python train.py --dataset="regions of photos with short descriptions (Visual Genome)" --train_examples=203450 --crop_scale_min=1 --embed_dim=256 --encoder_layer_scale_init=0.01 --text_encoder_causal=false --text_encoder_parallel_block=false --text_encoder_num_experts=16 --text_encoder_slots_per_expert=1 --residual_init="scaled_by_depth"
Rows from expert 9 of block 5 of the text encoder, named by matrix and row number. Rows with one number belong to one neuron. Each number is 500 + 25 x the weight over the matrix's rms, rounded and kept within 0 to 999. All counts start at 0. Numbers have three digits each.
# up: expert up (text_encoder.blocks.5.mlp.up, 16x128x256), inputs 128-255
# down: expert down (text_encoder.blocks.5.mlp.down, 16x256x128, transposed), outputs 128-255
up.11:513465511512503522527529504558554479480518485529509509469489475517500496493464503488510495485498476495485519542507454518521550501487497458506497483488509518519478536499507498532502498470493533504481489486526488497486517494483531498500503555453442495502443473500500528541511504520515514528514513490443483475475534545560504519562501537545502517491447513491502544478483503492475517482479
down.11:485526505517503540524530484492532496512518466526510542519527481497451531444483529483516531502515466478518478495523542556502485490473466530506502483516500508491485514540501509498518496483546509481509491473500519446554490498500508468505548520476500541468506537522488461475495530499514496468522475478486518508547495525529532541448520513479495523487497470507520525464477486525480476532527
up.12:454531414506501557556503510503505479484533518465547532550495489498433459483512509501488489480514484486557516526528495488493506529507537525528466484499518502481508492512516519524510524461503530532484503481499546507571479479518521510555599497518502518499475534518465508504484512467477471499505507450500528461496521560548525543497512493490440507490507480494531512488496499495484539489517
down.12:446474479504491462507507529509556472510517465555519520516468462504469513516517469520521511498491555486497515501487482468480470499505481476501517532492476488485539482482485477492454481499473487529483456479510515512492564514464509505483485534530475541549537483511494487487474464507504482460497516451520472486565478527470483534493556475521519513465531477518487504513512489492514486461477
up.13:532563483467548489470512405497471502496510469512486472454561499556495508516484514503522519544552497565573492492524562497543555489494465511483482507483496539526479507532470511522491472491505489479501496487503471524493526536480495449475472487539517468474514494481520475498519496479505464543485472509508539482517522439530494468477526486509497522525524456542510522513529539489516544532513
down.13:494521506441476468464490512534514458533511482495469521537489521515553495497528512523530538511484502505501469516535498549533521532447496506493560508542493472489505538538469529503533499511477468518493511495502513450516459493502491466467477468541485496471524490478543555507557527536478546471503512487537489436490526491469466463454460514525487517517460515493448518489499493531474502522510
up.14:490466490478521539532500492493456476487512499485531490511510510524546478497487541499485525500441476537494498510505506487504526515504519503473497474506525486541529512484526475570506507477495477510502563535509472505493485476488492508503556487493505493486428480514528464521489522516456485481509474524498502512547521481510547506483512471506482523503540503547511492467502447501493492500526
down.14:499518492535494488509487505493532531467462528447459533480469515468493524483524486472503473490486519489466489545500488547481459535497502486518523500508519476429492490501489533494480555520510530538529500498496509477486475502499490501504490504530481519494510472449482503485505503510489510489503525514517500521487501524457513495489517561470507491512529478484528520495460528490517488547498
up.15:536469476427474526500519490511480538507520499513505497462479469474496529517524568480459521530571470511524528490512447477493481472536459533444525488465511528468491477477523512483482447493484505501521496500550535514466498519507537487503515476512498450515466509450481520483480522506514504530514507534522561479503534520545535521505508486476489465503488478490466518509486482492488557456506
down.15:509438554441508512510540550507515488499514513472477528503532485469505522477511562453475504481461466470538505524519468480455530507539521489512492503481535496556532528542527485531494502521498544500480504541547502479466518458456501510532511506483493444501462464492534534488515489522542493493516469507475529472511480470507521478458488498478486501469475526485471491500520494488483493494458
up.16:508524490446481491486484531480454501450557493525482550462440532497495456503525527524470501493448491495512488528514498492511521516530506523476494477491476526483507506502478513520512515477441460533552483539470483489512487531534504481511490497507490505463467503480546511475493509488437534502508519497531515500443500536541501494502510485524475506611488492528504517509546487494486555584593
down.16:524469552504482476494508474500532504508509494473492511467502507516473543484456525435495487507478487480467458480476462504473472511466525475470506518514492527489445550529486514463469447503543493475539504467503490461491508508496493442469481496488450455501508556488514539498547498523553535554478486518490477485473478512489493493488427525491481483470456567459497481506440515485480449486493
up.17:495513474546473507519508498521509511503511514543530521522527485514486469497517488518520462484474496511526542494525489489515505485492479538511500474486486516478523500491493528510515498470475542521490466497512536507524479507517557509520513488505493531510512503527435484536478499496444472514482503466512469476500532537519473490515478505514466502528490500511494502497492486498482513492522
down.17:464472482513506462503494501510548503518493517526501507495509494522487516500489478539524499490513547502498506502462502522497482498480477506506508512475478482489523473507469478501480494514517498498509465460483500484496515510485477524493478510510502535535533492526499458520473466503489510465505514476490500517521474516479489504495530518511515501491564472502498473500506488480515487495506
up.18:484521460479496513555504511500499518482501523503536539521473494476491475513515524511507572520515509456518540501505514497493462504483498530481499489491512468511502486483542480479510516498466479528514496476504520493555515495517521493522543483498491535490503515489537484486476499504466500528505512452508452495522507528539518557503518477536489498498524504510489535480479489483493519498512
down.18:490498497514496484524533513505514503487485495515502513541502520502540466514505497512520488493503538495520527506494524488468467542446463491524507491529515450507511478489546485487505514478494499498468485495507501499496532498493488500519503494528488541490516483474504499508505495500496510485534522486512474489514472488464503526470516487517537521468511485480516483478457498506465477504503
up.19:503503499525481515507479491519512513504541508513479523464484503506485497479494532490473488495497471471488478513499434511513488507505470506502513497519518508459486509565506538467519520500479470523523533482484501489520476485532494470464493515486477477454510561471510516480503532500524510498522538461467525484473516491526495523541458542483496509511458538506512523503470489495473498516508
down.19:506503489503461503475499484486526477517522513519490469522508511503496510477519527474469495529510477530510473501534503491548498494488505499474513488510485506464457533495491530479522495475506491515488507497534529537481445498545488489509518498552532505515503528472481551475507565510500506479546523460532540462490544524501494500504489506489472482527465533478500467511451456539494501475501
up.20:489519420541577493496492494495491429529472463542533492559526498508544491455459506496519523504535511519577520518498515521533499499487468566450511523487490476497508461501511446498519500504521509478402549484524505493498470409475472470546533443513513521506470540546534476526494552503535466495511479447481527509571516457531532501458510535471555507485490494488530537474504457556491553476499
down.20:527504546574520485503533497485514429469467451557566506539540500495488459507441482446499463489515489502476520471492507480500493490482500501533523506504529492498485518473529487450481474476528529419464528528532471488452495461416498473519516495476454521507455501570548544518504505501600472560493458455512523538557464515510502477490477506535517480486438524508552527474467489526456493493465
up.21:493529457525532479494481460498495499487474490528507481495463554531560435511491471538547489498470514540530527512488535542519479543502491487505478494472514471479507480492506484499523567521477506544508491483467472492517518499497487523512482518491506534477512481499518481556519491507501521510492504450486475541435496480490479439536500512526544514527518504521570528467500541501499511562531
down.21:526479542522503488504525468513544549516498527487477447440515512517536534534436489465504517502530523500483491472459495528534471494498478472516505495470555459490443466487521478440476521525530501502517541479502449509464529505498545504481531493500491478482510488484512499488497502531522501496526475482458506535474496476478519506518489517526565495469514470487526532477462519467525453500474
up.22:519501499477518489497518481499475539463493464481477550424459505529534489520498506508502488497475498521500491511494491505493511512496456465517497493512507519479496514494468494530488495469449490536537521520471433486491498533488525484506486524528462488448494473485512490508524501504494513527488494516518489484497494468492496510484514515492512505541486494532502558497505533477498511531536
down.22:491504521491481491467500479533561468553518540444499506540507488511514528500465534515535559510524495503509499477523504528517493501489496517494556496531524479508517512505512518487503480515536509499468505490497533476491458447502509479502486444505501483516519491511512511484533538515517498500466475528493502421491522513473497504491481486479517506469516480499457489464500533556495496509446
up.23:504476544491501506531422502510496481526523484473501517487488509468482489512463534472463486454551427463523497498486437484473449526522470537499530513530553489451526508529509458469500494526511468468519509532485463455506486479465508498479518493517485453498520551507473528498546509530528503488474501528489527513464472501483529495493429517501505488493477555513497512498484524501468522490476
down.23:496500491539477504476440495496536523523509545460505467496483516497462517529496481506467529475536475516479501490498507512534518500534519495490503457535511496454484474489493530494507540539470507515538464479476521518514455505532497521468468521513526484538544485486447486487497497495497543467486540532478525478442540552493446488570490511519474458513514491511469472494511569497524534506440
up.24:489507505529501530521519472493496468504524439563496488546541499511496492478484489489502492508500507519510469493559526479532476497506516517489489515536493496447499512494487480494507495446508513494475520509527516515501481488507516465477524478507490510492488507504506472502482524501524488454509423475525478466552543468511504505450481503538482497481509514492496480490485408532492475492511
down.24:528530498464472501461509521424493477468499463538503494538487549490483507472488520489491496495506505509523484505525532567534450474499500520508486480494462490464430434521513533486523545500539502491501509500477497480472498507489474488531529522514519514489511500513469540484504513479537549486530500485509535528503496576529493451495510535534512488511479484449535537484484491534515509525518
up.25:477494490510519513490485509527525478537516492494493485503513494506497498476469529525500516481500473505549497508521498524515510498496504517458521496475509494520526513513503516526530499498492488514475509506502506499511488454504511474486503492469493497501483509537499473504527524515513483491499493482452497487510521493520518489502473498509513526514512523521503476468522501531484506490494
down.25:490478491505487504515537473532530501482510533496506517498517497541534491520449511508545494494484519502502530486504514496512475498479467499521491488485527481520487460501534500489477502456547507507496533453485500498484517507498504510533520489502484516500498519486499522543496490481508487524540499506450481479469498510519496501497487502494528485482492508492521505471442522486486502466479
up.26:512501482471488519536518504570519534506547461530515482471529511515494501495497547487493465472491468517495538535502453498506530541489414494472494481484553487522481507504522529466511498469493466466482495488522508512515534507545529478487520513508474492496517523467408529522511519497517524526520558505482507503520513509521523505513449510480488520504446519473528502499467541497460461469493
down.26:462504508511511550492497506483470483497509528449506537508505425521448512470517478516492490457476476508519491495495527457466567493541565506522438485501523572529515518545472505549448504491498525473528476502497544504515478516509485507523506504494504489538463479555512428480474484456464496518483487566490517489470494543509476513526530477518468481504536427505463493509547499485524530519520
up.27:486506469505511522535503507544512499544525480510529514525549468525444488463517540499518472490506479497548528518540472476492537517460491507496483490509481525483507526532494533514503473452484511487473473468530552509548486497529521486501539489509486508507507552523435507533490515486467488536480518455512492445494512518564496513500459494537443499491453504486487498504490470486477525467525
down.27:470476467522519527505495517487509478501503507538526518510493459513453506485534479524491482474456495492513503482515508481494489470530513526500472494468491517474519481510469497524477491489500543518511472490500538514496485509493495524510523567491516525559504498565478472508463469482508515452500477458490535519480475560505487495500538496521484465491529462535494505494534468498522521497514
up.28:505526490486534507505508422509471541506502446528483484452505502583512483485492504508498452495515481563522511503493524493522562516492480476510455467489506524531478489494483509515498478447501467472531520488515466504505527532541500476487493500503506487472508507492501489544506492494516495533479489507510495509482499474533505514514493514547497506544490485509537493518520510487487499522550
down.28:458517501486506494497496471542529485569491484482484499552514491556541482463517508516562504492486488517517502506538515572530517523466470535481518492516505492493496527517484515517532507498514507502483478491524512460538470479522524511507476494526504503496529506501475494549551509546496534500461499499501465464489526517475463451468447523488490543515476487499465504465482511523466501512507
up.29:464457519497493512532516499516506504509527503566489488484515485541542513474508514513481475468442490540486516489510478490522513495510519502504500445499512486485532499493506512513507506444500477536474548499523520501484501484537519503465555498510502532506469491500506494516487513506481465463516509431499502486526540471485504492480493500522493523515548504538522482490501460507491475484492
down.29:496506466488455445497482524540487494528494509489474526515459499516511507471547527518512528499483511502516528572489459522492511530446487460488505509499475497494471503515478514494505487532459476522491502469532541458504501496534479475521467450556495498524501512449510550510529521498478532531513554520537507488477507503502483503515477523511494494530455504426484515500482507503471535472534
up.30:498488513483466522499494460495503508515577444506508480508519508531494503479489506500495506501523479533449468504509513498551496507494507499464488490503498499503484503500490511457512497466510453468497498498509505500507495507558513452467510478522517499491518528493496499498494522489510529464514497509505522540522522518491522508477474503480475514498496518488539481506480477518501457500518
down.30:505524489504520504497488495484489470471482499517506519530524495499465465478478487502512464483526498501540528526514513524480490489499529547513480491485497537484486488518523502544508532491507528475504474485488510472507509495488497536520514505463472521511474504505477501528514481486492486546488490506480467466493499569517453474529523525527490502484496484514506514487501540517475526512521
up.31:514487461482467480499474490522505523555523469565536455508516530527532518517510513511508545520541507549474550505486477494522523504497447536436523507446501478540505501463497473464504463515501460467465449490524492513490539506507515492454476474482512492510542496494463497536501507503472524474494540529497510521559515448494498488537478483486513504510519510489482507511519513492499509475483
down.31:496491470510496491520506523516527476508496480501518517553531506468499483507526550500493515488517496514569530536507506508503524527483436501462541497494504491534531501511497490529530491517463501478444459507520532498521489491480502504553511505537514529504510476496468488496492511520509508473530521496523521444576519510486507507455533480464453521496512527518464473467482508496457512485500
up.32:514510529514458478484495527501503510502500514537464494460495501491494502485502478489470433497484503490458484525469455531496529500542501498531499518497509512462491503511491496495506537523498540493515480523517474488477491510481501534523498549479504465497490464485456519508485510522512521500487536511484531537503510572477490480560505557439492509535494513484494491523512501483510531492516
down.32:527491529482509502463469514502497521509485494482494495492511496501511514506507531485495471495494498510547495504509508470470521521528496538450496516458484531556507513509488494529488493507487487491501505493516498525484512528513471505520499517470512470511494533494481496512534488495488469516506497532485493461531476494506502472478498495482480480519502526497488423527505522465497463487508
up.33:492507478503494521501450507494516490494508503493510513516486514470488482490502502523505508512512495491521515512525490526516488507504492525480520479500499498492508511489503533513529528499481493514489484516494516475516482474497516492490501500476500520503493494511475466489513523519503505507481505519500493508493526528505515493537494505505506534525506512509507504464501496524480526525495
down.33:491522509505513511510474502479498513490487467497495494521510524466480495501499493480517476488500507486515499482505522516496497505520505516489493489493506498497497503490500503493534529494505497489503502520486494500521515501519506519510511515501501515481506508505455501488507487515517500493479484491517465501503494503499508470507500497474493509518513528534514494480489525507494483517514
up.34:467500536526537484517468515516514490551484474485524483522535504486477484500485472491526542507546522446535498498490491518492491520477507563491521534469501494486495519498514470500505510539499472497511449495499470478549534473459511516451484518458502497490559516541545475517512484530470474502468500472479424514505481469517477481509454477564496513488507521503482485485506506479511464493483
down.34:539506522542468502503494484474474521504516507509498464457501529508546494550480499487447495513513508518478481478463510495527490473525474518488528505502496510508495503462453455491518480515473487497535521539485444516462467543489500503473501509491507478470516494493493473498468542535493507463510504514491496498511504482486508516494499503473521494544497509518502472507506460477525465504533
up.35:450514490528480521522505494534565483488518534482513528524511498473472497488482501509525513496526492475483516528533481558514502508500495530489523497492549477517536535516512513503526529499492533518473464503488535461545468453485544493515533495498461525506489497524442478496504510508490479506495513486457505486542555526505503527502481525476477535500531496513499563454483528508490531497496
down.35:473502512508501482467507510550519467536490474510477521526502468530528474484495510526522491463491486487549519511507484515469496506465474497515524503506503481496558505529499501541504463482489500514461507509503527470494508463497482477501488507511480515504496498501512490521540545504500480508492503498453478462495496479498494511491486524503538551488484498498492466485522522542453505480494
up.36:509508538496466506512530500498491540481508478525470505490512495498482494468504476475491449516504504483473486505492485504493501502489525468542465496534511507450479497507524505483497530494508523501547492517535497499499505509514512480503510516501499479493488494462506501498468495502503508534489495487510483535488510542501498520534492540492477509514492502481510472514476476484506492508534
down.36:486491515451514502472494503486501517500503498506489480497500505515526499505482534520511479505495513498525487503505515483471489529541521539461479513454470499547512477506501486539510517488527480508513492488478484510495536514522451521515485499476512481487516541500506516525533464478501464492503482480487475478519454487511504481464499497495496488480504537507541456547525520480507457507499
up.37:473495550518503513516518491522486576514484566492474519486473466478514504499519482492491487489462501448491509509496482516467488506499464514514521480510495513498538509487499492541502490524470527536556477534510484465527514503504531514436489525447487478493547461485474442502486491551462488529396478503484427500500493522462497513483489512549515519519533535545476538490518529486486454521490
down.37:507521518527453505509509473477523503499545568438477529492492523518538515499435509493479523539530536488417472501449490503504472506504538512508512514566504460499523478499516460470533543518541497546521498523476470476472461462514488531463518458484492500498505482472562473488435554510483471454518476516468498486460525492510507527518464521459514559498551442498511486489503467515547472521501
up.38:524465511516493538481485525512484488511552533478483514478506486495501519461482544503469574489500427520506501477517463491513524477499503494469520446462482518523530501525471539528497481499502494498504511522503515497490471482514513497471496471449519508504466494536559452474484502500507500497501452529482529475470488504582497522537468499551497489521514481487475496464546456523470539504483
down.38:523539462520475573520476495484457500486527497475532491515524516472437489492475512472443502507521456523494515518528515463499549510498531511476466494527477521499498511500512506528534498486473527496495494520509501539518449476510520506477508520470504485506492492501483481481451550473481516530450494517499493493497563518522525521507492510487420550503498525492497486520523529527500491501530
up.39:447473517499492517498491503532561513565495525491486504515505477490527518454497484507547500485503495481482487494521492529500469501466486514510535492537480486488517545496516520489524486480519514490463489485517522486516477464523518521492508490469501531505537516510438479518519518519483551480469503484500449503505501520469526511525462524512520511484501551474481495482467470547474481486465
down.39:468524473526502533522502508527487509496497520480491528529532456508511476476528505494462482485497471489511541513495505480463535515500529512492487486486525478490532505501537509484518511485482515528480504494538552512503486448552512482506510463493486503510459517489525504495469552482474450534510513488482503481477531482530487538506471506472478543491483463493486464509486486505460492473497
up.40:510508495503454495491485526502496504482504491520481509447487510499502487519506486501461450481503491506446495524475448514500545503559498495522512504493508510484501505500482482494508514514481523490522489531502467489483484513492503524534486546484495474493478468489458525512485509513524524492500547520496542525507511551485501503546513531431480504536483517501491494521526520480503530491535
down.40:529498538492497498466485508518500518517482506488487490491525474509510512515505528468509482485480490517536503503522502470470531514514495537455503520456500527560510519495505506528470486496498519480491501499528499531471496539505493487518487508472500470523493510500483501530533485495501457523485485550471483456534499509513482474473494500485483490526502515497482434522513516461499462472489
up.41:492537458505508490534473514500480499498493503493526480506477551477557450504490521521522532509507512496480510520488531548520499547496492524452498501480528454516507507496542474494542566527465494518497493508486456478551488485502487539509520538464517548457496487502521491527514518536446553483506487498501469538517500482514524490522483481499524527518518526513545487464501481499509479557531
down.41:525497516508527468493500489467518506515461520491488486492472512500499543469483484459513517516465550501499466505476505570519469480494515503516484488511488496468431462522490516492475546546524496511537522463509473474488488514480497514485513519489528492490525475491535487488479488524536556483499487481504491514479497532478506466497534531539507501509521466500492520449485497487539480539505
up.42:452500534472517544539519478514490514523529467556496479503506482533532506469486527480478481495463440507496499519517510506497499541487483521483502464519522476478503487486537491510503505456513454493503565523540504498509521485526496485478531501492499499489519509482526499526502542522505482473489475449485494490517502465482540527476499506522520530500487525516551487499500466523485458506482
down.42:492465467492513513551532504520504502497481538452484548476491471504502507500499532482503538492491505468515514541473469506468516513484500464514478521487529510495480508519506446494471477516471540499505519470529498489489487504481514519554513486523477468499474487461517491514482483505515542529531500501522529472491495524521536551534547512488491433442493498473466544475467479457503549454480
up.43:510557475512446478475460483489503484536545461552529505500442522504478509461495501503507501531558518506505480548484509519509497517531459482432469549466477500559508488531485475464523521527522504480460447488500517498499510513519472470516498514485536490504566540493502495492509513488531536470492499513503557558518496556540494522549499561457527510508503470463532524529508483517513535526557
down.43:482508479500483493517436489519522492508531473492536521516465516488473458513500515478532485536505504491533517514547491473502462558518488511422503527486497487509531531509493527487561537505468485530495456500494537501560500516509527498512514502509487522495536556503491514499540491506505476495482501462530494455496520495499474492504447494467449509531498555545538461500461513495450500518518
up.44:495491500488514532515484508528522501506504544487508520474523504479488493506489542537481534484495461502518504518509484536514521508502482511478531489472511498498516523514497508516516495497462485521501507506481479463520473483491519488520503496503494495463469498522503514502525513525487510500498526489476520520519512496504538508498500499509490511516504515525494535465501505499472506496507
down.44:488495476550512503528467488512481473473482479524482542509494459497489437495519468508484455467503477487539525513488498479490492514476470486500491477490501514469516508491479529485504490483471490499514500507524535489512499511496485470514490500529482542514483529507501509499503497500504483513513533473500508479504488491511464533527492531496500490551465507517512470475479491476443536486513
up.45:465508518484476501520491529489504491499512448577531536541457525466485464478503498507507504497523512456482503534494489513500441528488515507483479497489480452515498477489539492461525561510498445487517471509495518482554530498521494464488516506489512554491522532514527500487489497496507543479498513473502434542548485531515507525521487509551502514496503527490522503497488482508489472516525
down.45:489510464495482489528549513510506508469496508526506540532491515489516451517509528503521507532497569489534533516502503498461486543452467485494493500495481471509493478495539483502513513482460508536489462484502503505532543514506484501534497486493483513477524496459511503518485481487494522535510504463518446453513504504502485538495510488522483522474497532476492487492459507472463491492515
up.46:489498522500505523482479498503509476527516486506492496508490499486497493469475538511484507485517458479514494526504488525506501500506492510480511499515499505496511505522510492512524503514500493499496512505503494462504483470496493493480507520485494482480503522514500499500530515522514508476494488493473520500499500511524520496512476512523525505504473528503508506492506486518476529507497
down.46:511507474513521517502491507490477495471480482516515508507514496481483481506530473513491500507489505502502526493507504484506532490509502488497491488494495522504497513478486517499506498483467506494488501512507511518504519525511507499514477498510488525501466485496489501498492486489504492526492526505515483525503508499518498515516513493504485508519486493492497493499509501494482521496516
up.47:476533491504501502521493508522517518506495521475494519516498536494510495462491507516522492511508498491504516530519497554506501543494504499493497476531509480496495510508515533508547535489504494526472498496489502458541492455532517493505515481482479529470498504494477491507519524507482495512489502502474473507488530490505525487507463541472492567513507499487513483479479512519473486519504
down.47:494521471479511497508475534520493496524494479492492471512517516472475512501496512521480532494529490475505504528499494525499549506499517531497535483507511498498502507519512508499553497527483461452478520499489502474535497472514495496482504491478508497485488515505517480480488528494494502485501520491482505503534504472506528499516500485520481527492515508511485498485539519501503507480500
up.48:466500507493534495547461480557521552555485522472541500479513513499500506491506472512536556527491511487483511509511485529516508549470470527472515495496509475511505535498485498507512503541457459527521462478507461469605517489500564534423500511446511505484560493522502466530500485563443541503440504486488452549507498484507499480500443496555483528508535514515484559461503503476508458520511
down.48:549518535507461524474501449486461553507511543486457454417505487538557505588507496491461483501515485509489484419479536437524488457562485515506517502508553495494494492464499471413482463496476506500537513536497485561442485582538498521485487516512509453475534497470502499468486493503518483479506488511517526500441501484479469550511478484483550436517482468533485473516491499479526469515486
up.49:510517518455507496485515538479506485451476506501488535506505514452470505472493481486518467507499510451512486506494487525496477486483513479551491497533487511462471498527525529491507547505505512495524511498471499473511498490480493514550508514521485509489458494487498525484501480499533518551507516484501486534468496553501505486538522526476484500505475517488519479497485521502499538525509
down.49:486464519414508505486503486527498542510505508516488499495469478546548495501485503523530489507466506488477501495520510472475495511524528537497485501491472499549505503506511490522489491470525486508515503479504500501485548532526474524508499479462484485504512543494521492540525458485475477503496474505502470493461461470497514504484486509533536460484504491499528488544515505486499459497497
up.50:481513487487532527502476505505501508513509490523507488498482516500506491488489528525490500488496474497522504532517483528512501512522496509477498484484507496506507490520508516514533536496486483509504504498498500476514504480515506496491509517477501492476493514513494491503520521525515507500491499480463507512499522512527520489530485513524515519518502503507530518486516514517481509516513
down.50:497496481507495519504481504497486494484500494494499502496477503478498481513515500514484494493507482496493498502501500480506508497520504512493504498506487508507511504499478496513508504500486507502499508513494507509494478507504500511496490516487509499492479503497492496494502483505492509488499496509504505501490495499512506510504505502505488487504494515519496504500526487512500501499507
up.51:493500525508466487481460529497503497508482489491467494466458506494524507518497476505480442447469490480469473508451478516489520514559502494539509526518510496522505513500483450489504515509510508470501508532482454488465485504507472532550489539495499478503480495517447520508522506500549526476493538520491534544508480543444498506517517529420528487517445526496505486520522527497510519488518
down.51:528523535529529499488464508516511513525474503473515475511547475496471489510500512469510461496517489498549522491517502472477527504517516562454508517452517534521501527499515509521496487516489513469503480484523522517498487518503501516507501522445501480529499528495453493525519501510479453548479505532459468449502521517530478471506485488506472496523493529503471421519496525461495496472483
up.52:514489453519483493498515484532522533534496534524505489489494483517555516486524509505513517537517512523528534504515481508553506492497432476467506478450499493517496499489480529467515484502478523552451482466533530504483497508557514512511489507481514519509513501481460495499508515511469512508530534463504524488469564484525500509555481528490541493524472477476486515506468452501480510479498
down.52:498487486491466511522488496501470507486549483519528511512464531477508487529533467540496528503522491502505529497511531466538482508505492456494492467521464500537507517444471482474538474458467474510486472542489498488507509536521513496485497492543501558511523480511486488480515478500479541473491518530569484534478494520478517519495511473527510465537488494495501518511515473532480510499537
up.53:435500433461506534572507503503500492509543464513556516528489486510469469489510562499492536502532493487553515520516479476497501537504530506449474512439530466531501491510533478487507506471507442509476518475509537506572520484534503419516606459520497517492467578511536510493481518485487474489539501447515530490561499509584555587468500469521473494469518455485548536485471445498483495472538
down.53:440500490522485514530556528491519447484521479531512542550486471489455442513511509486499487484459517464545503541510484463450458539474508448536488536498516475472528505498529460519486516478449525546479480512509526515515546486434488461499510553539443501491506480497527526497507514494515492498485507436497463465540490531467484568452536484525493535442471535497507506521476503490478511469476
up.54:485484476495513508526491471484462485480500464528520500510531541532557460505492537527498515507467512544494507507488514510532515495499522527453496471454517469508519489488507474535517549489485476533525518513484465502515500492480485471513536468503507529472434479526544499537485506500462461471520478483500513517552522462526498475482511480514469537529548492563549485458512472485499491551568
down.54:547488509519481450477496548462514527459442541467454492455492545455533549515515490480468463461466534497454495538460463543496485500517500492527538497494518478475493492461495507481501552528492532514484540534482460487425465495496494518529488491521479508500474430454474517489491503508491526489533531531497527543503486496450519461487533545459507497532521487469528527489479519491540482508494
up.55:465499504505519549500483492503526517519521463521502493491504491493486515458474524505502498517511496488519488508530499506512483508509489503448498488485488493524499493509505512489515501471508486502481502489510504494511521486527502474493507498485498519479502521505505478481515524514527480493498476460482495517528511498529554522504493516499542529496516507498530499489501474529475485501507
down.55:523503502530505481481466501501501502504491472532499464488512509498504524510498483508487467495522508525514507481500501506530481469513483520487524490485495519465481477494482525485502484509513475483484489490497509516481498510511498480477495506502525511517501526516464498491501530500494496482522523503474520512502512497514469479523487510509514510531500499491502482499502488512506491467514
up.56:486504510552523467483498547483532486522462523490473504526531491483489510485502475509539493486515528450518477489491504524496487492457509517538521522501467505459497502512492496484510502525512519499481485471497496468514494478494496535505494490502490539514524513540479501500517489500480495494498514454494453495472481520495480452536490513540529500487487512473490473493507477503517520482480
down.56:499494502530508494520477512519490529487470514508519493450474510507517474506467493524481460495497496493485512513484487499480477493522492530513513493492481523494511489487492476524506487495483513491531521514492465488477489522472473529495509540442488506493503523504478456526489505524475505497511509533481495549480472486517517503530505527514540461530529490493520481505502485466502489493531
up.57:457491528514491511567525478601543525535517452495519512510528485554495492477512512484539458482488480497489536551515483508502510569462452494501487501510559490488488536513513488486502494476508521474499462472541514490538512514501537465497523496517458491505539508496430505557505514520496513527494525499490488502519514515471499516468454548477490515498488488485512538495452511478478475476503
down.57:465520512487490533484491507476474496504525495478484539474492464550484520518504528536486484438481485491519469473471528485495517490571517545509465496475536533519517482557464470510478495493508515490548500481458517485502469537512476505538546526520503466510498518553508475485464480478508503459515458521493552480476450539520491509482526483493497445507528431543491494501530489466521525526545
up.58:471486509493507495557508528502515482473495506497531556516421530474513474492501509512499488497494506463519537539488482506498445530507483481511502490513507469469510485486526484497507549495501470539508505497499500473521516482471514516528556525496480549499482505494523508508497506524498508515508497463503465490471487526518514507547502512541541497504483502506535574484476489501480520508503
down.58:495514482485511477490494506497503512493483509501500499517503538506535449541482490549535531489564542503530525482489549514490484524442464506531493491527502452517487451497549455476540516497490479484469476485465474503505523509501463532517480471521508532475536502485519484503524475475488529498521502502527477504493464465489503513525508489542550473483521481476510500485492534516475514528491
up.59:497479476496521510464492443506509516524520527490501496435504466568501534483483502536526534496484481563519492482494520501554541484547493473488477470452486524562483487514449560509494480484512486512501504461480507506490499504537487499522487482509529505510499512552508496497522493483507492503519485485489571496441512502556490492533508491519516492531487439508505514496538507506506535503531
down.59:519519496478474519507462496516487473517522485504519516520510510487502463526530518514510543505538476485513505465555517497542494494442459535490552495535486494486491546505478517485533449479457491498486489507485507477540446525510532483463500497505486519477507536516519505501526529531455544492495506502531490479474509501518508508471463465531468492540451522494436498490483466501455506489539
up.60:500475458514509527492510437493492509530520459545513463500482461534489502467488493493479473510563494557508511497516486468506474502516504468466459499502484512491491470483503499490490460457531490487463520473537535526478519499554477479490508461496509493519500550492481484509492513484535478493510468506513529493484521491526532539523497522518517484477506484479539487526488462536491487467511
down.60:499505523442510507516526527469508462490509472506510536544492518479473503462492542468515508506468491464545488511533520541509469512507515528486484501480503506508455498533521493498514532494519504504508494491510512442521516478478515502532563507511492489468481529523519563486518490523543529503523470467504516514486474556532501463471485493511483498481451497484496540461482465515469513520522
up.61:472455500475500552566515489511472544492536497559511486462512479512529499474517533512461502513485470537484528503512498485498521500516498501462488422473505483533525481469538524509495491442507453506518531510535504512507523497561526484473548482497532540503476508482525481496474498513475468496512481456520492505535501475538535541489491485535492520530534496523538488497502446507468470498507
down.61:496518469474473457520511527514483469503481506456488519553490538511520482481529522504504516493464526495508534608473471544486526555451543481515485513519502461498475519494528486527523560540475488527468503481520510474511493466503479493518485467533492498517474474448501535529518534501445524528525562522512495501493527501477488474506508507483468552484479512456499520491461516495520506485500
up.62:479536437544503495515497462504487505493473495555507492530514509533557435511497480547559493512451519537532534500519534515552491508501505512495492490442488478522511489479474490509537533488457522565505477483479500500520496504511503504529487485490487552481496491517509470558490490501484471515502496425497453484502544480538482460513500511507501519548534494534530466464508495503495512538554
down.62:523437511520514484512524494512555511470478540472492494461489524489518513520444468482515481473476519502513523504481457521517456483520492456557515494472530506479493482464496492533471531505514551551519530507504439486441505501453537525534513530508464502503467434509476482531498482536497496511510499523432485520481497509454512488509538527499560482498537487506524543473479528468530490469469